Weights of a small rotation predictor: width 192.
Rows from block 2 of a small rotation predictor, named by matrix and row number. Rows with one number belong to one neuron. Each number is 128 + 24 x the weight over its row's rms, rounded and kept within 0 to 255. All counts start at 0. Numbers have three digits each.
After each neuron's rows are labels from the 100 images, of 14976, where the neuron reaches its highest value: "responds to" is what is common among them. Only what is clearly more common there than usual is listed. The data: photos of plants, animals and fungi (iNaturalist). In brackets: how many of the 100.
# fc1: MLP up (model.blocks.2.mlp.fc1.weight, 768x192), inputs 64-127
# fc2: MLP down (model.blocks.2.mlp.fc2.weight, 192x768, transposed), outputs 64-127

fc1.217:155145146110122120106149125110123107164156138131134088142118129134110127144126121129158137133122141113138160046101107098149159117067170153086127182149143104132140101150123112125112097124131150
fc2.217:132141139114105116120134121168131116126099120120123156157144110107159111153150065131114109119149161098108152129112152118121160148116126123105125080125132097111129075156125148135196101065109115
responds to: class Aves (85); order Charadriiformes (26)

fc1.718:138150143134106142126127154124187141131155093145124130119122159129157145095182121126178130135127114133123167119135110137155152117135125106102116105113087126139140133116157169086121107180151135
fc2.718:114164124109135161132091112123190161128104140145120168148143120107129186175141158108127175122165145146146148183145158145112135140132113094127114158134137140085147125148134099094153109127149100
responds to: order Passeriformes (60)

fc1.700:103160124135093097106113127113123153174098114125128143121141113122076110157150116139182140134172146136155063119141094112173153152097157128148126123068127145104131168111086151109159121099112101
fc2.700:132132079139133151193130077111133110133102182103113150147109103154178092145145119120123131140162084154148134099140159132148162138135125156155132155127094173070134104171080100140114139086159136
responds to: class Aves (93); phylum Chordata (93); order Passeriformes (59)

fc1.509:150141159148122163161106114116140105115097126124088134116153123143129121096108085171100110154106131112124102072134111102177114115156085139127116108111074121125154129136134124106124059136087148
fc2.509:106110134165150121128153132164124103092141133065104109141142124117139165146149142121105141122146121122112101123139106167117168116134156135154155114131112092089163083073163123093130158134138178
responds to: order Passeriformes (60)

fc1.347:147141155120070165119086117073149152139107070118155125144131118117131172078134116116124125137121125109122117110087120102112099128124107128132163098150136118147087183139115121125171179116138138
fc2.347:107126176108170170120123132143113153140096136126135134134147149107101133126071101130113144097148136140120129118168145141143148109117109104059099102175166132085131165119118116120201108183074121
responds to: phylum Tracheophyta (27); kingdom Plantae (27)

fc1.359:144168089132114156146156109100124174114118131071094147134125125112150146132124131130144120138113110110112107154096137128124171094128154147127112104108136131145116116133175164168131099139109153
fc2.359:156102104092166131114148117173116156155121178123104155115108106103104130120135142142124143151146164171135191107089123107158139094104128118149142145106089139125139151153078117086127145087145136
responds to: class Aves (86); order Passeriformes (53)

fc1.483:176134127150114126127122117150133088149110131146112133124141130157087169118174097161096112153092177125107159121142156129130098140112144135174148165091069108133114149146121104139168152127124145
fc2.483:147114077116063119134171107133149100135137115119161132130120086131122148129082099114126130155124080103109130176110132133145117131136148108065142131167107111135118140118137167149168130117085082
responds to: order Passeriformes (55)

fc1.81:155099126130140099129140096079162129186136121142144189135103124103133131147107128135144126120101119112188123120123141122159138182131110167123099149134144141101119101091132128114104162148091123
fc2.81:126156150169116154134127183115115155154099128184087139129136103063173109114122143137180153123106150102134191132103130110086113151139109119132059106131158135115072160150099124161127117126118118
responds to: phylum Chordata (97); class Aves (96); order Anseriformes (45); family: Anatidae (45)

fc1.447:169116177142111127106142093086114120122123145128145107146140119130138165135125109152120157120138124131114166122110103133137135142147094095099109091134122103151094152100154112102130149137094118
fc2.447:108149165096134149117110114147098120138092122140125141153171138130113145133105125150124113187116100141160135089103100167125145137107126094167101125132111126113150107114095131136167100135149154
responds to: phylum Tracheophyta (25); kingdom Plantae (25)

fc1.711:102148116105121153123120122123133139151157130156096130127134127135158110166169149122144141117119111161139085151092148103135103166096152099133121130125124148179162081111137150153147140097108127
fc2.711:136101122155109100124120128113105142101175117144138110128140134144128119150108103102145096095115163073159131092121115149099115128119119141170143064173161133137128137112132158125102084126117150
responds to: phylum Chordata (95); class Aves (94); order Charadriiformes (62); family: Scolopacidae (36)

fc1.22:110107117118121137126126125155119141118123110108105099135094156145162169148151103143133118082092126105132129116114163141113112114153124115117142133164155117090104100125118131146097149125144112
fc2.22:160150160114121160138114139133116095132160140157116167136162160165101121136152132085081144105116140142156114127096097164147144079153117144124104137144143134069093135172123156119154079118113151
responds to: phylum Tracheophyta (25); kingdom Plantae (25)

fc1.596:153129146140140150177102125132168132117119104095119131145106163115125126135104136135136147081087113117092117185091126119156130135111114112113126090127127083101130075130161097127132109170156171
fc2.596:125137132145158116126127093171122118145101114161137114150152126168146112096106168148101176144116133137154076140134147143116143157143107141172153167128097095140169102139162133123141114111145077
responds to: class Aves (90); order Anseriformes (34); family: Anatidae (34)

fc1.642:112132142111119124161096110179119151113115124088109138176170128139112131148105159161125090115116120114081144144108149111135155147142104115116088138134087129068085116134159110131142091111131152
fc2.642:144142139126104118130162098167102108180104185141149128161142121138101159090067141134129186137088154147086137108115114103124126124157129088169141110129139123151128125104165120132137087117121097
responds to: class Aves (86); order Charadriiformes (25)

fc1.625:111114120118146096146138153135123167122148139112098201113144157162123091160153159138114132143151109118124148148138125143110134143161121141126146146131138096144151122132107148105116159092143088
fc2.625:135081161121146097107106105162125122171141134140151129132101129184122149182158133126155118086107125142084103102152113129142171120161142115130113098120125138171133097129143113121093149146131139
responds to: phylum Tracheophyta (31); kingdom Plantae (31); class Magnoliopsida (28)

fc1.349:153139094167068097149119171137126100141137130093135136115152110131130156143125103153132160125134107105103138135140146148126137099091075102099102163099128172122151144141115132122141091130146117
fc2.349:090145146148111154095120129144151135143097108166103113158108156122140114137136083108130105115137126162127098173111135139111145133086137134095111106136158151182121133100135158154121128135153134
responds to: phylum Tracheophyta (36); kingdom Plantae (36); class Magnoliopsida (34)

fc1.756:125135122150080137155164120116156151135135121122090168138144113121096130150114131126164163151114108095138162127073155111135152109115111149116117130085133129112135124137147140107103088107099112
fc2.756:138096102111115134113109080096136154187119153108118156126103095124151118115136137153112113115122134179154138142125151126187117109110085137139120129138122156124160170138087158105117165109149143
responds to: class Aves (85)

fc1.479:155144123138116122136126103117129109107126123120117176107132153159115110096151154163093150138135162154120118150133126142095162145173133132122148110104097092129148124120057135141119168167146113
fc2.479:120118131115143115066148119135132159118130151120143177137139159175136127153131109087104120095115148162116097169127100103147165155103145155150183146151126113148103114147117146142137076147178171
responds to: phylum Tracheophyta (25); kingdom Plantae (25)

fc1.461:108110130157120097102063062127114120117083117115114111122117156163142133101142082130130120130123148119157178156142179111092137153130143091115099099131144155141181106133113112120109065128169148
fc2.461:111167130158073134097135147146139133103137142084142110152140107128124139137137076102127153067127137127135157146117136109111095120100113079109177119155123104141132146136156137089152122114105117
responds to: class Aves (89)

fc1.648:069123161115120128118083118117110105110150118106122123170114111152149121138185101120144116178098135158140159147078124075141157145103092147165094108087160156133124096162161106135116114127170130
fc2.648:098153114175126123125175097130160138144120131148128104127124137098136134105140091182146126105104123150139115122119124106077140120101122134108138157151114140099148145129152095101142111170089101
responds to: class Aves (83)

fc1.635:127127154109086119110088142144139110130055122128084124109151109148108105128125107169136145137143126121155088085086125074131118150133162126150144118121120118110159144143088160107123140164134102
fc2.635:144161130116163086135120129152106132126108075078168143184132071094150171123140129089115143170137104110178165115111150135117175112125159130121131114117124135125131097136133132097075064161149113
responds to: class Aves (84); order Passeriformes (51)

fc1.290:124079088104104145137163178117079156168104140131147133142140158148155143169069151119129162111134111140141130092151111138092154129121133103112157097143146149092074125113146133124148119123132137
fc2.290:130122134152139075135102168087097142128147132122134157086154143124164132111147105107117075102085188114124102136100145109119138139075127144122136094150137168140165116144119127103139157157186145
responds to: phylum Tracheophyta (31); kingdom Plantae (31); class Magnoliopsida (28)

fc1.116:172083145117090144129108108113160099118141118080149150139156092166127168141171135153074144144123155162104138174119089130165097137149130174194130107135121131085142155172142133115146118115137148
fc2.116:107161120128081112135192136128155112120154146109129113092120119077133104106156119113109136107155142133098125155101144104138113133115188149136137149133105091137147137145110144149174126120096099
responds to: class Aves (98); phylum Chordata (98); order Passeriformes (72)

fc1.292:088119138112072125088161122099124148120102085138127142163118106180123135159203116137123125166106136194122133117168128130063150145094119141153159148098090085097173130140139140119150110137100148
fc2.292:093181159093120099168120141148124093146141109115153120126104125090141156121126129120136121157122110154120087132145088129110140112121097177118125113116155145137159124131110110133169131148144128
responds to: class Aves (83)

fc1.396:151051122178105126109163167093115117126140149118163139143073168125136165104186155167161138143139136095109139134142146125151124106145088123147090126092113100165154133117135142119149129148158137
fc2.396:126134065138143123079121096154109110118132127169134101090142146140131114122086134144131122141121124114119092141135100166108156165137192125071141169151157161160161123153154081108125099140165116
responds to: class Aves (86); order Passeriformes (53)

fc1.158:145178136157134156146141173090155138155131075122125121154140170129114128100159140137106132160133160138073098113135128164117117159106150134149104106114129134147157132090160115146120103137138114
fc2.158:168096155105114051115144140135161161104116123092133107120127112144143142145144157123165134126117092120157156128132093081142084142142112103131104109130089108136110117138104142160101136139081108
responds to: class Aves (88); order Accipitriformes (30); family: Accipitridae (26)

fc1.746:136132128130084133115131176127108144129128132132125096146166136168132090160090174133099173106148105162105113114117131110166102099099153131126136118047132164136132136152172151141136143134134167
fc2.746:145113101127152112172147105131100096118160100106127122087127136117152145139130137083110090155129140076149173107099111134147137106130150139127116095130143153103170101151135143147105130125139169
responds to: class Aves (86); order Charadriiformes (34)