{
  "model": "rotation predictor",
  "dataset": "photos of plants, animals and fungi (iNaturalist)",
  "train_examples": 77898,
  "image_size": 48,
  "crop_scale_min": 1,
  "horizontal_flip": true,
  "translate": 0.06,
  "arch": "convnext_v2",
  "isotropic": true,
  "norm": "layernorm",
  "activation": "squared_relu",
  "mlp_ratio": 4,
  "inner_norm": false,
  "patch_size": [8, 8],
  "conv_stem": false,
  "layers": 8,
  "width": 192,
  "kernel_size": 5,
  "init": "kaiming_normal",
  "residual_init": "none",
  "optimizer": "ademamix",
  "lr": 0.0013,
  "beta1": 0.8,
  "beta2": 0.999,
  "eps": 1e-10,
  "beta3": 0.999,
  "alpha": 2,
  "grad_clip": 3.0,
  "steps": 17500,
  "batch_size": 128,
  "epochs": 28.8,
  "lr_schedule": "wsd",
  "decay_fraction": 0.3,
  "final_lr_fraction": 0,
  "warmup_steps": 1750,
  "weight_decay": 0.2
}
Rows from block 2 of a small rotation predictor, named by matrix and row number. Rows with one number belong to one neuron. Each number is 500 + 50 x the weight over its row's rms, rounded and kept within 0 to 999. All counts start at 0. Numbers have three digits each. After the name is the row's rms in percent of the matrix's.
After each neuron's rows are labels from the 100 images, of 14976, where the neuron reaches its highest value: "top examples" is what is common among them; "peak at" is the part of the image that holds the peak. Only what is clearly more common there than usual is listed. The data: photos of plants, animals and fungi (iNaturalist).
# fc1: MLP up (model.blocks.2.mlp.fc1.weight, 768x192), inputs 64-127
# fc2: MLP down (model.blocks.2.mlp.fc2.weight, 192x768, transposed), outputs 64-127

fc1.430 107:491545502461549392570479523534506444471490438418464489555498498499535514454494461490630674559514503559395481479522509554507420437541496443532364487488420485500457457463443588583587475549469509
fc2.430 111:531468592473529540508477542506512542493431523500492445495481591545442475512502544458492565458589487479513472445546441435425427548394505481470533511530509491556473503452492532522526469502496541
top examples: class Aves
peak at: top centre

fc1.534 107:440547486522461536571594459563493520442513559528413612529558586465485448491520513463459559445490427444516523503384459405441496576565448430478518509579550427575422444522549587530454604466479498
fc2.534 106:525506431466494540571458419536509561544601524482558545460521422522561471570482574513562511516496440528542417510419558530506474433521571476542504501524538473686516505507518523547480514493586520
top examples: phylum Arthropoda; class Insecta; order Coleoptera; family: Coccinellidae
peak at: top centre

fc1.187 096:563464479616493500509527464555517440557599442520503481487517553542415541493540525517470551498547506510513557490477559523438508467547492523448542441468450497457526444454517385421419557570537509
fc2.187 097:494480520488510430581434481541499549466423522496535431567511502609550456520472495402471470475431409528607522492498477598478570517434558484521485525538426508394464485502527471456420564506570507
top examples: order Lepidoptera
peak at: bottom centre

fc1.388 100:522535533550356486474485427510490513510453428479501546610458529449473545537490419558483493459427535494483534535563521559446473496591457507456530543444564408506490460586519531360533495420480466
fc2.388 099:493482592504569435385473462459439483466410475498486506525432573452543459528418513548497490578439522524494543469543461484523629486476513537466501446521481479468530494473464510439509460606577517
top examples: order Passeriformes
peak at: top left; middle left

fc1.0 098:505557532439431445387518475460468437671437413538465470445511555565485556468541489491582562549518482501610543453488522548496550476473578516398428566510470560480569532527400472439465542603453509
fc2.0 100:464529557554489541506562530543521488506493539486471456394406519453561464611564505431574437435484437451539541404607462480461482451536491465426523487483539515516469561481544514562528429455381486
top examples: phylum Chordata; class Aves
peak at: centre; bottom centre

fc1.83 095:507460429534448513552563605437536491579532449425535603526514501472498640543493513468456590593466553380441558496397438504512464486586531605479497483534523481488441438467514516596451510403496496
fc2.83 093:546492485513499539517452468447440539505542497471461564459503548457451605499494583421542518355543505500553488453461403579461501398527495447469538568528542569469446462469570545459526545459535564
top examples: order Lepidoptera; family: Nymphalidae
peak at: bottom right

fc1.325 090:514440532556526578578392577522437526548572477498496394474437462571556475603467499520538465453462443540540513565384559526481499484498428441483500472495621537450522406547579443515453462572496546
fc2.325 090:550499491573553552478507545519471473524486428502489484466452523500527455540482512465528556462466486488551458517533535502397472573501479536514561458570550491523570514451604578523500455488541431
top examples: class Aves
peak at: top right; top centre

fc1.37 099:641399470460484521485479446470526553508426579438549524525529559475510386444465513485541521610599515564598534497418468347526563549556521472480533499482491499579521519507561545489505484515542493
fc2.37 097:557521415480532486558536512513407526422533509562537502527550516482510531518478628444517537452513496560496512529479554435455591590489464477575428526535483495517466457404516525503485461420574446
top examples: phylum Arthropoda; class Insecta; order Lepidoptera
peak at: top right

fc1.528 093:585519464549465474444482459523457514509462436468421462489443527603467486429499453533536497461549403558514491582417468409448450490578525479593470539557589542480587521529525460515398521543543507
fc2.528 098:456538437578386562569489541550582523533510601591460453539378575517436499464472438586530475494460475517438489518510532458445423447580570429569496577554498506461475496576544501530518486569421481
top examples: order Anseriformes; family: Anatidae
peak at: bottom left

fc1.310 093:437567560553471592589572461508508507498491513494458543579522561493511419593559478512585487421516454494477460530448514465466494537543428390545499464560512391564455414465581575510481496471531447
fc2.310 096:525521390476545536586499478494469567508546512426486568423489456514544518521586543553513456396518483477496457398432467515569435456555448494504518548482535445619589504546476549492507447465543536
top examples: phylum Arthropoda; order Lepidoptera
peak at: top centre

fc1.7 094:486484554462426489537473447571536443573534405380543464490553492548460507503433501559506581534509508477506418520453482450535546544509480452478504477457533471466428464444477517520548447371469533
fc2.7 092:521607586462441552473480490470510418488474465444472479578470499498505515426420509573547523532485525490485540478470539457399560509513538453480454472466529532421553437487538543457534529503539431
top examples: class Aves; order Anseriformes; family: Anatidae; order: Charadriiformes
peak at: centre

fc1.439 096:486564554457498470538475494575567508450505459375515478643545528457514549460417501543567525483454534459381533520415473425506526550492450466478487483557534493425475427512496476498590441529507610
fc2.439 091:496541590531492455518562472556574438550460597563508448629551519553463477476420523541471579520449489568392471524534562558441499429510540431559481604485517494517480372519583450576525477486491444
top examples: phylum Chordata; class Aves; order Anseriformes; family: Anatidae
peak at: middle left

fc1.210 106:542476498593507542557445566395599534569505478451478568556494523438471519446451537506524524548450521493502433515401585483493574562486538487464515486545523475588465484413497530500419546544439478
fc2.210 105:463542501508545409525431569458511528537530475480526449493519480501526509421460493547476424491498500467598565435448383554523450464553444491573479473457508461542495516518473445535432593473591440
top examples: phylum Chordata; class Aves; order Anseriformes; family: Anatidae
peak at: centre

fc1.129 108:531476410479477522501461488433544497556436480511515514527407505555497491553504492520574498563441511455511531408441545500566540538581515528534484447401456458533488504559451581462508543425502442
fc2.129 108:568565491546449473567587416505508493473537545449532458490562454478479456522528496456561583494539482565436538510525619525539505546498511503497448610465374530457487458431552429556454558525494458
top examples: order Passeriformes
peak at: centre

fc1.471 104:491481529518504489596459464474577513530469447452404482501435544440493552520540440487483516508456471517551507393477473543479535465599498556504522451454423470469527462472542461511444381567469506
fc2.471 101:480437628554568509454462587521579551371554564543517508453517511513494500585515528513527463464480419462507507520548556504543514469424483472520537490545493546429504554515569468455539457502548513
top examples: order Passeriformes
peak at: top centre

fc1.375 104:537465474455496418547456567433494526525491513558539552418443540480399450489450555547584528448499434477503513522506584542568601551479566565460442576515507529416462553482508584403489471564482560
fc2.375 104:506574523528524550479452389498509470580506575406534463593543400444506516374472470515545512550516511444472567467450497591476490463475538483504530545470502428545485456547552515480530492523509453
top examples: order Charadriiformes
peak at: centre

fc1.151 106:500483460501476538509563452578494538543467517544555562465530442583490536588515540420498500528538522447552504439498522442522534505479496548446490507546467376557516520471440493482534559538555520
fc2.151 106:579538548475512481597429590468533513584573494535485496520471529583515497557570489461590506389406471537464490507507470605487507568576498394503432472445623473425395502421530478443475437573497465
top examples: phylum Arthropoda; class Insecta
peak at: centre

fc1.70 097:466473498559481585604536474504474473536533532580452432471457652472508558506508483518501448461575505566525444596414469512525544555524491561412466461396487409489513528359466473533541401476483508
fc2.70 091:475540520497496545439457483577463514508503470541519560437446577584579517487584581440491591576483574459516504415645492446451568474534568525567513538501453435519518486443538435416474549508541442
top examples: class Aves
peak at: bottom left

fc1.533 099:576557463523441438496469441426516482519384489437519505517459499557464548418441419547636618619548510533417542441534566519508518417515542481503396546532408413539449519502400544567619438541511449
fc2.533 100:507508523546458518504559452448541552483494463477497382443539561504500580513595540466473524424514535472549457484545398491435461545422529521384546501539453501619434616484538472534428497516465428
top examples: phylum Chordata; class Aves
peak at: top centre

fc1.195 104:545444506517507510480495470524480451631511480548496447528495484591400499560444515574500445497416502452543590559430558446556472491555473411532471481467472531512528450476501393549401488491494517
fc2.195 105:529417571591572498477539547527498528508460562515394446496473447533488512543494466399559460473521498481598580474427517478499453495482554542535568545571525511527555453565508519492548491481495502
top examples: order Anseriformes; family: Anatidae
peak at: bottom left

fc1.599 094:479530442535419516519516556495383473496500509455510412569467432542546466550473463619482527477485540475511423417468567498535403537519543488505502456512542516530448435447426472508511538440554499
fc2.599 096:495511406449600455558530573483490471543472391525495516517526535499461465518435558445553424420517471475493536439439512473526485500457470497476522439522622540477454558445495566462425443493513490
top examples: order Anseriformes; family: Anatidae
peak at: bottom centre; centre

fc1.42 109:457405539509428515476533441539502378630537474487584468494517500487514485500556572558566475498429477462514553430398531483510446510563502509518565537424481515459593492484497470472542611519424520
fc2.42 107:447489438550466511500498438540468479496522516475572382463434406561619581596605429486470381467508501471506453393555519506553557484450471524546527450566441553548516534433553451496474530532441458
top examples: order Anseriformes; family: Anatidae
peak at: bottom left

fc1.640 093:488531543513502505464491499485582514496520492433482480551502598454515532459422528546442487526434434406516503480532515465546547601510477628363471603464477479515457496442539565506405619504489455
fc2.640 097:566550451610475527463475599402526493535429523482449507440552570436494444440483460432600517539488583552490619549497533488480399479530509524477439503454541509502542579564533465493500490512463552
top examples: kingdom Plantae; phylum Tracheophyta; class Magnoliopsida
peak at: top centre; top right

fc1.474 097:376490483582550437490464436562518383494465488567512487545602520499513512445517512515503507489510501569421426481499561542451532482422564510477493518504543503493618531520497483485460436542463503
fc2.474 099:470475449462542476516460439429504462523507500524556550407457473497569444515431541522528548459461497623545508512506519496561525539572509570455425517603460513519398459508441475453508453396610576
top examples: order Anseriformes; family: Anatidae
peak at: middle left

fc1.307 110:534445580523522582482479483499456512506539504485472567557414605490444448622557545486530502393551541498551500477486562501496540519521474556564541608435587474410425436589529435564475492572499496
fc2.307 111:566486527552577583522539557514483419578546447581471578550535462516416467507578547505519541394520511430402505484488497562474504515517451435483471507532481546452495549547504524460509450437476473
top examples: order Passeriformes
peak at: top right

fc1.108 107:507514534503479557554429517456555529564488376486454519562502548552402570497483441559584497529597413552569500507529463569482462555503530428588513486489520483486478466495466486456608438414535558
fc2.108 103:527468521569522513415503510528497510630471491457491519488514547515502478551502490419562486567568504543524478434474527523515513558501458520467458521520450521520433437521556490457564466485477522
top examples: order Anseriformes; family: Anatidae
peak at: centre

fc1.486 111:592478470513444513562474510478562486485539451427503426543556443442495576514563444499452417532397406558507516574465520563472463492639457504581560532485525491585516469426424520526563504553455476
fc2.486 110:528588509479459513573558614539550483503520515561561389514574427557487533449438381350368541600574494452470472448514510485481393582534538441466443536499478526514474567494538528512530516487385434
top examples: order Passeriformes
peak at: top centre

fc1.236 110:491516478481557557586532477410451453582516525549470545458517537536528509480527489401518465386439426360542564407467538462525475453572531548480442486517530527504531427520591464587501495482523466
fc2.236 107:484545479531497391562422414438556556516635477444505455534517450563511479467521468566551432580532507496488464496487481530496503491497460516589476425560513492583580489451613484512393497549506549
top examples: class Insecta; phylum Arthropoda; order Lepidoptera
peak at: centre; top centre

fc1.740 096:500480541539435528462531495522413460449443587549580456475609475618462504609552507584533484541480500536506511444476563552492468480564474609567547472432458416510551482597539494402497547434496438
fc2.740 099:515477522536501441504550545541510519548516408455532447552509493503530492538503512449451486493507496502427458417445386551482486494596414573546497502507466409485394429391533435562515436574496417
top examples: phylum Arthropoda
peak at: centre; bottom centre

fc1.255 116:566571447603539492547476473479521475520398497424473458515450515508457485503504403559501583565515521397522533460491439437577535407569601450536407447449463540470490501482434578556511509592458557
fc2.255 108:470513525499466501533462471529622572558526496529540462493581525422535504446477452468527452520564494474495385487557506520500510563501552516552493571484526514403466497464498456526491535475572499
top examples: class Aves; phylum Chordata; order Accipitriformes; family: Accipitridae
peak at: top centre

fc1.592 108:552437551507441467469373497492401544470470540498528547502474469465586534479472479418469474526539561494488493535436412486564524475469465500452544562510572536547462578544525375484430455481486496
fc2.592 107:494500598520480526524499383484456618493585476495474522494471452466535534521518503586517458512473376499511478525385590436571489560499594504486524537521410503463549492531528556581574433487504516
top examples: phylum Tracheophyta; kingdom Plantae; class Magnoliopsida
peak at: centre

fc1.273 102:524467500550509486485517507450548550530515459578498505524488430575413500555541610451492579497419415474465522424508462472521471591575492482585582421494522559443496439568454414525511560488612573
fc2.273 102:481482467535449552527529482545525465525539425565520480500417491463513475503511467414535507558576477488513573515553508516503505424549578419502507562435394519485460577605490535496437567437503494
top examples: order Lepidoptera
peak at: centre

fc1.633 104:503459560443471532510452432457543513503446488505421436531462514545494523542447520628580564559459424464439499513489461503511476499579481430493461500529532454480434464513522423463509398464476519
fc2.633 101:520532597491515552460543554475454380553482491477521503571538437535498508489386521472470512593462524464484557525483502501504488576481471505497481417513534457411589516483508604496585479452456446
top examples: order Charadriiformes
peak at: top centre

fc1.114 113:439563499476458496486511485523441468581540450488473488540494545519540551468445509440522511511466458569536606475483457467478452453473468467435528500485504563482520519498498496438495433485549459
fc2.114 108:545534522523521597433442514495452521452528443541422528463530552502509524560549526453502565400507551478490474520461514471485472591477471533468569460543445569456533558527564549495602499463446500
top examples: kingdom Plantae; phylum Tracheophyta; class Magnoliopsida
peak at: bottom left

fc1.726 095:521558521449520562488591460458503560528513477506492532467492621564577466667549586555510571478495503452580419522479505482502479538457569430486433553497473522519489378501540496560490540453500540
fc2.726 097:537404487500550467489445452491414465452596453457463545557467513557488531509497468516479446528440610362557472387464466454515506503579462557553559415581588548553556452479430552497485453519529536
top examples: order Charadriiformes
peak at: bottom centre

fc1.373 097:523499565534515493601440568555519462513542409461392503566540523470508491543407504571501559464482497440425409495370494492514507475475509474487492546435548491486477448514480446544418483572493495
fc2.373 097:459498519525453503548545464511505482522475456430527487512533516554525556504488492491430551519465520453470470457413505533519512582485476527552535423513466447524498449520558514550502467505487520
top examples: phylum Chordata; class Aves; order Anseriformes; family: Anatidae
peak at: centre

fc1.276 092:467523484500458474503500506397491529521445521460479535521484474506429618509495454405540528558456516461486498464450465517467441467531420536465462522489494486514516553561450531547510453452622484
fc2.276 095:506438500441608478423449457568398467557505534460522498406447446469453482553471540470452498527507528505492569472493554558565561496484493482428432478580491581441502531421484515511475491436608496
top examples: phylum Tracheophyta; kingdom Plantae
peak at: middle left; top left

fc1.205 090:555559425521451534544494519487571445503543468407447425473523519441416613526489517516574531416495432455407465539453552537491485476506503545527606521511490514545518472487515550512473538552468498
fc2.205 091:485469533453434469577468501502491496565517494487508427547476540604473380475447511508523505544485507520500433477516455500436567545547464513652485544600499493522494382436551404527495545450574522
top examples: class Aves
peak at: centre

fc1.734 103:535532430537496597600476522536497503511504474548502558495519464634589487556501462577515447452538576469517404483578523480524521566580506510616520506503508452570456417404517451478486464479518483
fc2.734 104:546473470567453610502476559565535585631474525519376476535541531436442489542486467511521463495431425476509430552463503510523406585587535522523429480539539481484457590456508498609598446471465559
top examples: class Aves; order Accipitriformes; family: Accipitridae
peak at: top left

fc1.555 113:543524536438454516445570562502485447484472445484481504523466486598584534532505444588504619541408516443454423485504495550531402556471591561493587517534501491501457508406492536545542465488516476
fc2.555 114:519494529530529546584450581508446481484574485454462566455467494511540435501455505445577525384503457488507522422435475509541511516451509437622572477513587579478421511475545572495567546489462486
top examples: order Anseriformes; family: Anatidae
peak at: bottom centre; centre

fc1.20 097:523527493513522470571526485585523482471461556528453638451557613436499463525564563476482505517452441418479533498500603560456439499570574487489456465409499478628426432418515533497446463485479448
fc2.20 099:613459453576502507585506502439416535549524467451468496500551587525468444567550389470492546466477431470444426461511502501505461534512393472529488519441427443508560486458521522573395440545428563
top examples: order Lepidoptera
peak at: top centre; top left

fc1.464 106:543581491664426536556515503405476517544466460401506470552445566451541486466509496590479549439520467433500470389440503524506461476576484474478403456568511504505524483532524535502445488591509540
fc2.464 105:462488438468518465504573513596501490585409504547536469624515492496443506537474428526451443493434502379523532438460448535594570499652499541589466519514489475482448499516466474455530481497513567
top examples: phylum Chordata
peak at: bottom left

fc1.704 109:513498450473460601527494599514468543475499542434502547506492490508521580573512415506463443467485533397527544487392514582529520488519462491375556491474571534451508579484476528444479526516551543
fc2.704 107:429469520504540571458449446506490516507525515553505566449536476501473504523472505415453522431471485517409491576501483565506563534440533498337455432506514573411420509446495489518563509560549533
top examples: kingdom Plantae; phylum Tracheophyta; class Magnoliopsida
peak at: centre

fc1.291 095:547569466455541476563540458437497446522467511535582508506472462463437524535482476505477525479530513502510466505475498519551485549556482552454553460505479505520613537511460592485521423578559517
fc2.291 088:497440437456532481511492591480485469479552512454537557490472408466441539582462519465443483462461456477497506436562590581593514414567509460456404558563509478513515524388468538488563480529488494
top examples: phylum Arthropoda; class Insecta
peak at: bottom left

fc1.141 102:489406559558499552456424430432446458491455519566503505505450577614434431519438517550514514501533516530559550518553592561415490520478557521386511610479463519565487542432440565477513461507509511
fc2.141 104:496585469455491458472452480466468446526535567510527447526510467473425547473455500446506575484440527630483559524494408492506481498556457426424520409444543444525482485471497546513417493419520487
top examples: phylum Tracheophyta; kingdom Plantae
peak at: top centre; top left

fc1.647 102:437582524585463454537482565604548526439450446439452508594523497505442472449411496575516634476461591577435469398501477440484462574527451489399482456567585495482446494485484565551562502478454533
fc2.647 100:503575636495498401581555583541521538513524517450529454585520500452519466476397553542446536561565486543460491517484531458466398424522484499510466531447533489463461442414556546486478492542479465
top examples: phylum Chordata; class Aves; order Anseriformes; family: Anatidae
peak at: middle left

fc1.735 094:497503553483520508505549613472513575580502435524500594586503454677445394456547479494530551629504475481498491457501498491503532585357495458510610536475486411519502502526516485540464509467506493
fc2.735 092:523481509500472563426553487544492471585538521498580536524517421465422446524524479612611544488546434543405446494473572517523573462512455421459556450491487444531553556436607441436403465530508415
top examples: order Accipitriformes
peak at: top left

fc1.715 100:480457401477517497462492576447469514521317516600491517523476549472491544489506551528501562463577462437572551375496536515519608473549441602528555435515501499489509471426487512460447553555456476
fc2.715 097:456474511500447619471448472486480403509515478590465497526490549472404465449443498406517468395416479451533468485502522441520508523479456570491450456508482485513469524458521554489555430510490565
top examples: phylum Arthropoda; class Insecta
peak at: bottom right; centre

fc1.322 097:470565565560437565482442420503513580449455502497464525522536458499442495530448528472401434441502509498488458530457522458550528528513468563465469524501536411452491539588614524504526491479466507
fc2.322 099:534502505400485475505499480530388501474468452498505504417577468515474536489490521522453486538553486462540466506507472440570569565620607468580483463578478430489485444442442541496498353515510505
top examples: order Accipitriformes
peak at: bottom centre

fc1.355 092:480456431475525445422489434511574549598500430520435586512503539485470495491566531594495439474448554501574501526443509534458559544520554515460480538462546490472477437446562432461550497385566439
fc2.355 097:583491551595613506517509470565525552580574532387470513536466414536503505487558462455557510517528489501564462492495470434520546455433493504456422473598532510576544444532501507511458525461510500
top examples: class Mammalia
peak at: top left

fc1.279 101:478519448509510456472496454488565555476488491511549573590492483553406443457474523514454488537559578528458506552431592464532522498471508562483429560526459521518514494442407472528559566553543555
fc2.279 099:476531572403438567490456528537522491538546502592554555479557482461486525547443634458496619366502512439448553553478516483475405523518510464533530464462512473537458554474443543461530498509487377
top examples: class Insecta; phylum Arthropoda; order Lepidoptera; family: Nymphalidae
peak at: middle right

fc1.368 101:597504539408540421461527606509509594477403521457485446588443500455493574481480471566472529529534463519519507474542499465542538504579450526468438486472500507550502472439479450539520580437537541
fc2.368 103:444498414508522490560439564458479504458485485510495480588515456570478435412480548470493530488571436508356463518529521456561476541527539563521514462512579424518447395444529440574466505478477537
top examples: class Insecta; phylum Arthropoda
peak at: top right

fc1.335 091:510430576480467528499411477453552523564539423467511513563490547458437533508453634502575519480533550444402441526414497534521553526494508488439521564523465483488505474439543502519511455505467601
fc2.335 089:505511564481378441487516558472485490536455472462469472511484543572496554523427553498414519531463495527492509419528479526458471480578439502525521540465529404437489374500524458612422473456524494
top examples: order Anseriformes; family: Anatidae
peak at: centre

fc1.759 090:494380591480518513588473531503558555655474459550512489477462545541362458514472561539542549514500433419493507591472490559466500501455503472412548456452515471439501496484461484538431481522512570
fc2.759 095:610513471539499530455477492518452505582509452446520500568524463527466511459405508443486472504514535510580499506468490530490488594465391566488501549585489457430515510555550547477443590496543477
top examples: phylum Chordata; class Aves; order Anseriformes; family: Anatidae
peak at: top centre